Weights of a small sound classifier.
Model: 2.11M parameters, log mel input, arch jasper, norm batchnorm, activation hardswish, depths [4, 8, 4], widths [96, 96, 96].
Training: soap at rate 0.002, batches of 64.
Data: trained on acted Russian speech (Dusha), 26041 training examples, 55.5 epochs.
Rows from block 3 of a small sound classifier, named by matrix and row number. Rows with one number belong to one channel. Each number is 128 + 32 x the weight over its row's rms, rounded and kept within 0 to 255. All counts start at 0. Numbers have three digits each.
After each channel's rows are labels from the 100 clips, of 14976, where the channel reaches its highest value: "responds to" is what is common among them; "loudest band" is the band of the loudest frequency at the time of the peak. Only what is clearly more common there than usual is listed. The data: acted Russian speech (Dusha). In brackets: how many of the 100.
# convs0: first width-7 conv (model.blocks.3.convs.0.weight, 96x96x7, each kernel summed), inputs 0-95
# convs1: second width-7 conv (model.blocks.3.convs.1.weight, 96x96x7, transposed, each kernel summed), outputs 0-95

convs0.50:081105151116133124091166162106091147109145125142108137131177127153082131094110157144175126191080146096087114119102124075145145147074144061108130145149145149113145114065085126084127209062154111076085108144126135132179139138122187083092131060098157091082128159087175137126154131139102120177
convs1.50:154129149051126089108134135162118102160144059158154078125085080150113108073098122140160145129087124105140087138131089139121138190182145163075122107115051128143127091131142129124144127045125178156141143136120090150150140108086111146106120072094133111190139107204144107133128070091064135122
responds to: emotion: angry (53)
loudest band: 4000 to 8000 Hz (48); 2000 to 4000 Hz (38)

convs0.63:146145124114090124113120148123153114156138107076119111141059051161112112090026165143138098117160143125165147121057113149168097107105062092116168081164081116119193141138162120133102141125166123113094116160134073104096132159134117108145124095144095120139105136083132168054158090101068124166
convs1.63:170095160108213148146148148096157079138074132130106110104194122126143104122112101125171127132096188136151122124126124169193109103072101146127160075098168125138109157162089149179151098193105142134132151116132163122128117178129126058113157129119144076140137134126105117128185168149221187154
responds to: emotion: positive (62)
loudest band: 250 to 500 Hz (53); 500 to 1000 Hz (32)

convs0.42:134093161127129125135135117140131092134093132097070134138132112171148136118130095056152091073119133105123053176063058129154114115101140104132094094124153199116152140140114114090124122129148110088107107082164164185091081104069192161139095098112175134147142064180104102073101120128083110139
convs1.42:177131137185175123142133104171067129118108123157128166184141124067145192166114107158201102131127106090105146140115177147162101150129093158161182110125126142125168119106109090122131155119170147159110151101137105097111147176132120103121187116138135157074082166134077169155059123073139076064
responds to: emotion: angry (42); emotion: positive (42)
loudest band: 250 to 500 Hz (43); 500 to 1000 Hz (32)

convs0.13:207122137178125070148124071108115096163122139182101103024141147132170130144123166094191117115087130146109139096080112098106146082126117142156146123119093120126163118145113148118138082147116104129070094134163074161161113168124139132158086111129039056114168091093109125138134099160155141132
convs1.13:127104119182143221117122139094109119079172155134107119110204126120178152120151107103139158130112151173112125153121109126118141100187092076173124121144136184110146088144148173160138140135184210139067122119100096105094155175121144063122083126164072084108150165122070169115131155133145134120
responds to: emotion: positive (70)
loudest band: 250 to 500 Hz (81)

convs0.62:156094201125119156124148144155150166142136145160131093173142077103147167139190078125064077132138111131070153129114080097099165133076121063089125145132125129157108160184112127166063124128088115144141135089123149172116128122102118073079153124119072046110136135119190118081146144136084133159
convs1.62:144138213141117107129089113196108147149155100097123171166128141080132132114154175106139159082055113176133171077134153137133112136077169164131119141174122072144048093115141169082110160122135118154110100141165133110108126075112155159113100153059108126083092185156105105089087095131130103154
responds to: emotion: angry (39)
loudest band: 4000 to 8000 Hz (59)

convs0.23:120122108094095191111123078106155184088114138122109112155156064073075128094136140093174166141113113099173186149107105180140100095046143120120092125116155146059112080173125139123141117130147133168113106107157138136171123114109097170109153107142121131135133129153152033108031127130107119130
convs1.23:100127196165127094143082126160080135122153142169123177186096156217141137092147087168165118143076140139106116112174147103119130128118170192113131164120129172108133149085079194154119149120139151099134142166197140137110103151108130162140173142122129072131073164140166175174120106101067142150
responds to: emotion: angry (65)
loudest band: 4000 to 8000 Hz (35)

convs0.48:164095196089106124062152099182123132117122146151130114071121090153108119095075151103156088141153151088105119135139099182138173109130086125133131076142134072107150127117099128159087175145099089255140108097144104129138157117149167145139129132131082121138081085098102113097145115114122135051
convs1.48:126155165063123131138115128107131085158104080102148146159134149125125093118141132153110171206151112106125120128088052086117105114157112116106112169098106107156124162105052167080116114099122101148192088135103111133158107139171063113132124164099106116130210083180124096218140116100141167140
responds to: emotion: angry (45)
loudest band: 4000 to 8000 Hz (46)

convs0.80:165108123061043143129116142104170161149133111173131111107113098088143128142090090219129147144122139123074170104139110168129093074179077108107128094100120130103115137107149127111122108136101104132152109149029119091086092038123153153150163113112107099086139110136132107115107071153082143114
convs1.80:188147129112102107151167136086161111161146175055146135104128139115137112145097037060145091126108091151111165050200149076136121149113127165100092126152120157120136159097063133123126139161136126183168122119086103136118139113096172120071129084121167144116172164083095124167174120095122119103
responds to: emotion: angry (44); emotion: positive (40)
loudest band: 500 to 1000 Hz (67)

convs0.9:130164134104117100149137157145058132137129104098190110117131137115107151067085157162105100200062094118172200209145173130145127131086148126085093123129125116065130128076133091166227136119122110181125104121131141182113161109105104115160132084151112102137161095151121100135132154100089135129
convs1.9:163168190088115167195168117159136119160124089150177174150119128156153179116104132124107107149152174080207196118116143115149079123126075102155088147101111131119161132127178122062165125136192148122101166179086119093114157125128126119122112194106152145129132147137124164096176112147137178182
responds to: emotion: angry (60)
loudest band: 250 to 500 Hz (67)

convs0.30:125114121118074139145114197094123152121105144144150155054074132156124139112108071089123101103129155128079113100133074147126170174137088131138130056137151075114167130203144061133157110130147157069072142092115178102111150105087086156099156152185112143085125066137130137102104145075113134136
convs1.30:119111121183192145143128205166161130119120105131138097122146116044100164144105108133118100167135137123208137129123174082122167103128060123168124130075097090111158144075112121130118175143119150166139100170164106091109121121113115075153146131049183120051119155169085108167120106109127131131
responds to: emotion: angry (39)
loudest band: 1000 to 2000 Hz (25)

convs0.71:155087124124083104083084127167137097144165147113140152203127098130125143072163086134077128104150072050181123113091077142137141043129137102145143134103101135072206099134112086145147146115105079099129095068131138124130139163105093150180131065151148126125152101148114119118074144119107090119
convs1.71:121102126131149140083138130099116145133079064076069120163161148098165126145155100089170120124082103167174092137079162111143125175136148134135098123111130138137178209117149036158094096117109127144152087206136114123117088133170108122124082145115120146184088088104053119131115123134064128146
responds to: emotion: angry (48)
loudest band: 500 to 1000 Hz (41)

convs0.53:121096115097166113113122114099123220171086119168095090154062118083122130088036112151103139145034105115158144124134110153154172138134090181096136136155146117144144147106133117139136060095084124128155130143155143146153135157087128134128096163172105136124125147063139090167164139137126215108
convs1.53:128167185092114104120115095109168145123135128093188154141124131163105163112089143122113099056073133112124068085141136101139119090129064101125125084067113190118149090131078116135136091141050118109179140145090136118106123060093135107149098114123139127168078120120053147113094131121108207153
responds to: emotion: positive (49); emotion: angry (38)
loudest band: 4000 to 8000 Hz (25)

convs0.39:137092144115125084106133130112109168090111144155089149084143142182094088109097131178176129116128082187175161042119075129177127084115159130072091115093176130143207109121130121132165148132114079116129126135087102087092078087148178172166062130159122100141116137133151117124087177127141108160
convs1.39:129122161109105130073093123119168096151180117163081127126081136105065092090148113089166128140107163113163101141137126125204076124134160115125121098161126088156131125147096109208058094099085122122142177109157110161127124114156139092118160062182179128149188132124129157087162099138086192156
responds to: emotion: angry (46)
loudest band: 250 to 500 Hz (43); 500 to 1000 Hz (38)