Weights of a small sound classifier: depths [4, 8, 4], 26041 training examples.
Rows from block 8 of a small sound classifier, named by matrix and row number. Rows with one number belong to one channel. Each number is 128 + 32 x the weight over its row's rms, rounded and kept within 0 to 255. All counts start at 0. Numbers have three digits each. After the name is the row's rms in percent of the matrix's.
After each channel's rows are labels from the 100 clips, of 14976, where the channel reaches its highest value: "responds to" is what is common among them. Only what is clearly more common there than usual is listed. The data: acted Russian speech (Dusha). In brackets: how many of the 100, against the usual share in percent.
# convs0: first width-7 conv (model.blocks.8.convs.0.weight, 96x96x7, each kernel summed), inputs 0-95
# convs1: second width-7 conv (model.blocks.8.convs.1.weight, 96x96x7, transposed, each kernel summed), outputs 0-95

convs0.2 094:071147116149116100154194099172070157129111155155147122118143061103136109070132120167100130108180139095129148050090126122113107144109159112142109101123154192081088117081120175114057165102106087111104089101149022082073093121121118128109101127120117124126163143094120110094128155127107155116
convs1.2 097:098150160106136082166106185109173137079103169143119114080169130077161124118118073151083128111129132109149089189081133111166177103085148126124145090114118065107136138072153153145144143082107110133098100083153110097128069126150107123164068174138113144111095166102144158157162106031149089108
responds to: emotion: sad (62 vs 27)

convs0.47 102:120086055107157123145067119058157123131106063120153157134185147124190106125139162161140113099149109107083073079104107130065140102118142151132173163130083114128115125195165192116098083107147121112163117104091166110109085125150150145117160118129191082119097139161141175184158129140098159112
convs1.47 105:135115138114077170066104135196143155190113068091108114112119132129124112125141153125144135098119119094141163156095156112117157130154081173114137177152162075130135180128076134110195178155105110134098122136149141171148124140063174115098185096174100153085200094124082155146134126169156127057
responds to: emotion: angry (68 vs 18.5)

convs0.35 099:148143102142127137081147113126135140127114125132169145176117130109133109165118108154063187195109173106130106132101154107122186147134118120161156078097127253165119105085129139132123132089040159075138166098142129120070169106166089109139134109120183101158086094100134151124142106181107116165
convs1.35 105:168117105193153079141063105120125113148147169118137140111171153101141173148121113142068100154119121063136161140113167164116112135143095123130143138180151100079088138181117147145146130045117108098116110121076113075110116083151170065066085115084169148065159153172103143124119128189109107147
responds to: emotion: positive (87 vs 18.8)

convs0.9 105:054128115129101080091103134126111086166179128091105111041116122131140148104093197106135146134141139120062111122109110119115110116100138140131133160121155157082104104120133089060074147137122171125107129104103101112148164088090139193182154140155080116107144108127145162128104116057054135208
convs1.9 102:132112113147155136155136177087136123159128199128170107129129176142130119082144133145175135140137107121139175166088166156107145090142128101048151152089176084128125146156124134064171066088081213173169083141165154140099092181086144141105153145146169133071102125152125125103126147080149128080
responds to: emotion: angry (50 vs 18.5)

convs0.58 104:133163137169136112084105061113156149128133135096095115112161073133100155170138122134105122169106096095130144154077078144141120125154148098110151143149147174199147114148161157141025121114077157118142155138100070114114139156158118076116096141106121086142094153161143166016138117191132118095
convs1.58 089:055176123099141155169178106179191129112164121143162151098105121155145254089089137142107144128124155141132130171160134146119158128148195130189162171124144134156118149091124119090165131176105113135163117140166119090167158132099147162193161095124158120120123118155132078147103153129126109191
responds to: emotion: angry (75 vs 18.5)

convs0.70 122:097178188100133150117127101108149115163128109076168127151098200132153105172128097111109129122127079138140111109165153130132144184182144118100176154151127180138077175154105098144081141185055116153096138141097121110130139159177083147123091170114168105108120121067161117043070155089137150136
convs1.70 114:138157132077112146096120133123172156168105117090177080120153104175109132081156137131075084141153115127087172165122175165092183163069151131101119156159197141142090164109142112115096145073062155166161119130158093150153074179157162100121092058128156091095115110095138081121100148093115125147
responds to: emotion: angry (43 vs 18.5)

convs0.17 094:140135137115083087145128172163142110150151153113173159068175058120169191088153107214129106125159140138078113132140102102128151068065109123154153126142161108112123126123068110114102101032081113127123113145177107136089147112127129082128092113138078143149088168122139106121131063123168125084
convs1.17 100:087071162120163127133159116134144133084153120091163097143139107101116121112070100100195124153083101136152109127132202123155068138132142171148114099150106138076160069204173137129155180183135117145146048139171110082161108103125126145139103139117136099146066119099150069153121092164111103177
responds to: emotion: sad (54 vs 27)

convs0.65 126:138124068113078103141103114179135113137084138093144067135097147114143159149120127141141162118131186105124134132212137119158085125136095164138130091203251157072125120138125101102137075107154094118161127115108143123139151110125097133113105169170074104066135097096082151107094130125074158130
convs1.65 084:104117137107143116112140127113143063134069140145118147139096118150098155086204123129181106146146174151167106120207134149123146103134134141072092137170101146067097155118133090123087126090162132101064100103094137116137081124112113069096172129165152173133140114018106136067137098111136084148
responds to: emotion: angry (39 vs 18.5)

convs0.73 103:121098139116131109112126123112193100116120116154151132139150141093147127072088138142173106164176179133133168169112149139153119136129104136084175142111179094133135038137087086097101134141116099144119124091148114154164090140149041084138097176128143094130132179114130116111159160090156196016
convs1.73 115:117090125101056091150093147134093144097130085112114144122114093088199094117132123162118112177150098092127115033190192153084128101101155149100136143156139090112138171144123111158111096180122118108150127072137133184102148179123096130136150129057167114192113097100131122145150072155132088160
responds to: emotion: positive (63 vs 18.8)

convs0.16 109:138131157074119190135170114202135103192129135127161124096152065109131102136104143141060135158151138148160089124150098112120119118103140143078118093161180091144143115139083106143089106107086182192128110057117100165131131154159086126084156100139144169133187123099061167089122120162144126070
convs1.16 088:151143176100149167197070146119111151118130074162128166066153146171148185098127131149136167089137142121105125122094123157180114104171108073126127165114171093146106107079155159112147139154147165138212100134082129150125116086098089074120122125122135186102141158079146188087135093140142075080
responds to: emotion: sad (74 vs 27)