Rows from block 6 of a small sound classifier, named by matrix and row number. Rows with one number belong to one channel. Each number is 128 + 32 x the weight over its row's rms, rounded and kept within 0 to 255. All counts start at 0. Numbers have three digits each.
After each channel's rows are labels from the 100 clips, of 14976, where the channel reaches its highest value: "top examples" is what is common among them; "loudest band" is the band of the loudest frequency at the time of the peak. Only what is clearly more common there than usual is listed. The data: acted Russian speech (Dusha). In brackets: how many of the 100, against the usual share in percent.
# convs0: first width-7 conv (model.blocks.6.convs.0.weight, 96x96x7, each kernel summed), inputs 0-95
# convs1: second width-7 conv (model.blocks.6.convs.1.weight, 96x96x7, transposed, each kernel summed), outputs 0-95

convs0.95:092092122095109144149137172186111111154168078099147111135096041129157165094133140154126140130159105172143157102104095156102174087133147193121111116118067149111132119140159060115088159075045150103123165127087070100089120127100100065125180081089114104119087101116109154132102113135126160133
convs1.95:134090098143105204188176132167108094111118093154156154072134146159146097127165138161186145121169190143150157101120116128108129161167157135135110155074067117197159126119139141142115069135128124111129110156191152061156053080135120081098140160184124086095099144138098130105115126104088128151
top examples: emotion: angry (45 vs 18.5)
loudest band: 250 to 500 Hz (43 vs 21)

convs0.29:110166147165147139122116112146103131161115146112111115084130067150157120120148091191048113107101105097163151082063162145137078124166152097087143153130142088121172187109135127127036153110122100175135113122136163074114143137123146104104089137120174062087164055108115120088100143166126121074
convs1.29:145107102162154113119188144120130133166085162131110115137128133119176247104122128143139101099140160130075093072157122149096136158100094128107134062169137144153163133088110150104091128147049106077164122137219135069095111102162135106133126142149187121103128136172139165099143145090169115112
top examples: emotion: angry (63 vs 18.5)
loudest band: 250 to 500 Hz (44 vs 21)

convs0.83:113076154085085182134156099132109120134161135079167128142100084137139159114087095143154124074135132067061132104121174119164077126141120144176134146162165078072175100132098168109091097110112134159143066101090133140202134112158103112097111160176102162162058128100154074113113140111105122090
convs1.83:168182148147150095099112093127154213152166130141145122085113080137132099137124121128153138102105156170156152124085128145142178157123105174103130152107151182149148091137159187102161116121172098178096180138134146105159171124164118115199107138136146212152120078179174113051138098151156125164
top examples: emotion: positive (42 vs 18.8)
loudest band: 4000 to 8000 Hz (38 vs 7.7)

convs0.26:141126094140108134156122088160052139093118177131178149161127127172220084122076115145121076157097187133149073081112106124161105128119081144186122168150121127127161091105160141093094096119158150069190106099064129111080124103159129153144124142105174117081133175098171120154147135137147108109
convs1.26:144137166108084133145154171163118079194168148123172153114100113100108164133153120092158133060171030126144195138144121115124137137138181136061129115137125044146097143128145113142097140144179090098106134157171188104118187094138143092087116121163154117081085108157132160131150131160149104152
top examples: emotion: positive (84 vs 18.8)
loudest band: 250 to 500 Hz (49 vs 21); 500 to 1000 Hz (48 vs 8.1)

convs0.4:084124102078124080208108141125183134131161140150078198121097037119051087141179102153095096119134127153108134104105106131138166133142147127069104124138115081096112090147120150196104140094125130127148104160089146090119103148149128121123153166173119084060118103136185157124106183135118103130
convs1.4:088136165085164154121172098129137157156113166140205063070158138112141139161155102141140186126124145154126139151117182152125130154197072191162151141079132135121136079067145139128139095086170189185158199177117146156126104143122111139108110122122101158136112123085146135119131128171175144070
top examples: emotion: angry (74 vs 18.5)
loudest band: 250 to 500 Hz (44 vs 21); 500 to 1000 Hz (33 vs 8.1)

convs0.86:128119143102095106143136117157096108143109161153057162064133122160097146169105154150097157119132064135122095073133141111144110087092182154140160134101164108148149133128087167109121136114143086123174132089124061215144172112164178159084145100126172107183133101103161098186161136147167090065
convs1.86:095132119144105141092183106156083161102088150143163120124102169163131064126138122106129156117162171105177146118071124116176167150121117075181190165180113156091121090153125098124129056105186175134196143102157131096145118146124114118072111141043156093144175122159085104154143128126126107100
top examples: emotion: positive (52 vs 18.8)
loudest band: 4000 to 8000 Hz (41 vs 7.7)

convs0.91:106151165131122143147136126137116115166137111128084126084097120129092133142167112117143118130180071080099048104149042125090158057071127133094184089165043151096150114150167127086097157125135121158149135131111114110114191111108132098158149137176105134128103113151163137140112083072124065071
convs1.91:113197103070145163143119139126153123156166083169125142127095131145179158157109121160165150128127174165142114115140132121140144128125138190174140056128137121178124090032069108114150121062122130090130116112176111154086067130126142143185099131157149075065126119060172137093134104125163121133
top examples: emotion: angry (43 vs 18.5)
loudest band: 250 to 500 Hz (43 vs 21)

convs0.19:152124124119100182131135210103100150183106116112105106090111121103147179170155065145060121090094174171079146141122084093102127132132117075113147134124196116118130123130095107114137164135131118096068141105150111164072148179095139120124137076104141107049104091151133104060124095106107073150
convs1.19:102095132071127168102129085131154123143166090135079115129146110130153165125151113164127102102181165143179175124161106150141126148127143122148154202116126128151116130153117118104146139067153104145143055052160130114141123147121151095079142172104117090112154135184031081115108092132105139231
top examples: emotion: angry (41 vs 18.5)
loudest band: 250 to 500 Hz (52 vs 21); 500 to 1000 Hz (25 vs 8.1)

convs0.88:070140085114130076097101086100126118078130118139108157074130061132106102144046177109099131119176118128097110111123108082152083092111113163132094226141171101129103108102089137120127127113093163116153139134143151135139149144148140159107112124170134119165174093099051062049143099127111115151
convs1.88:132068149123166098111179170201133151112117154104107158160144143174097131139102161163142101196133079113082129137146148111116109104096121144085137086131210131107178108050098114128141138157174159112118129139125056075166164158142113142108088096120108116113167126094144151069120128083090180085
top examples: emotion: sad (59 vs 27)
loudest band: 250 to 500 Hz (56 vs 21)

convs0.36:113152148150136112101084123164123132090131095081107113151126167127122141113134161068087104099116166048179087080151146107115110154120105051187128147123158084160172161170082091093114110111103116199096106148147113166113149096090164107150172081116127089140157085105062135078153139112079147118
convs1.36:063139168182111112111162113127116088113167145093146128172119109094183166166120152139124153122129164102113101143110123161101121149143088143054122123102124104077132087087119119124068144104130101189133195106102130054164085162082098131135095174088148213122067134079096123097149119148136161124
top examples: emotion: angry (41 vs 18.5)
loudest band: 4000 to 8000 Hz (45 vs 7.7)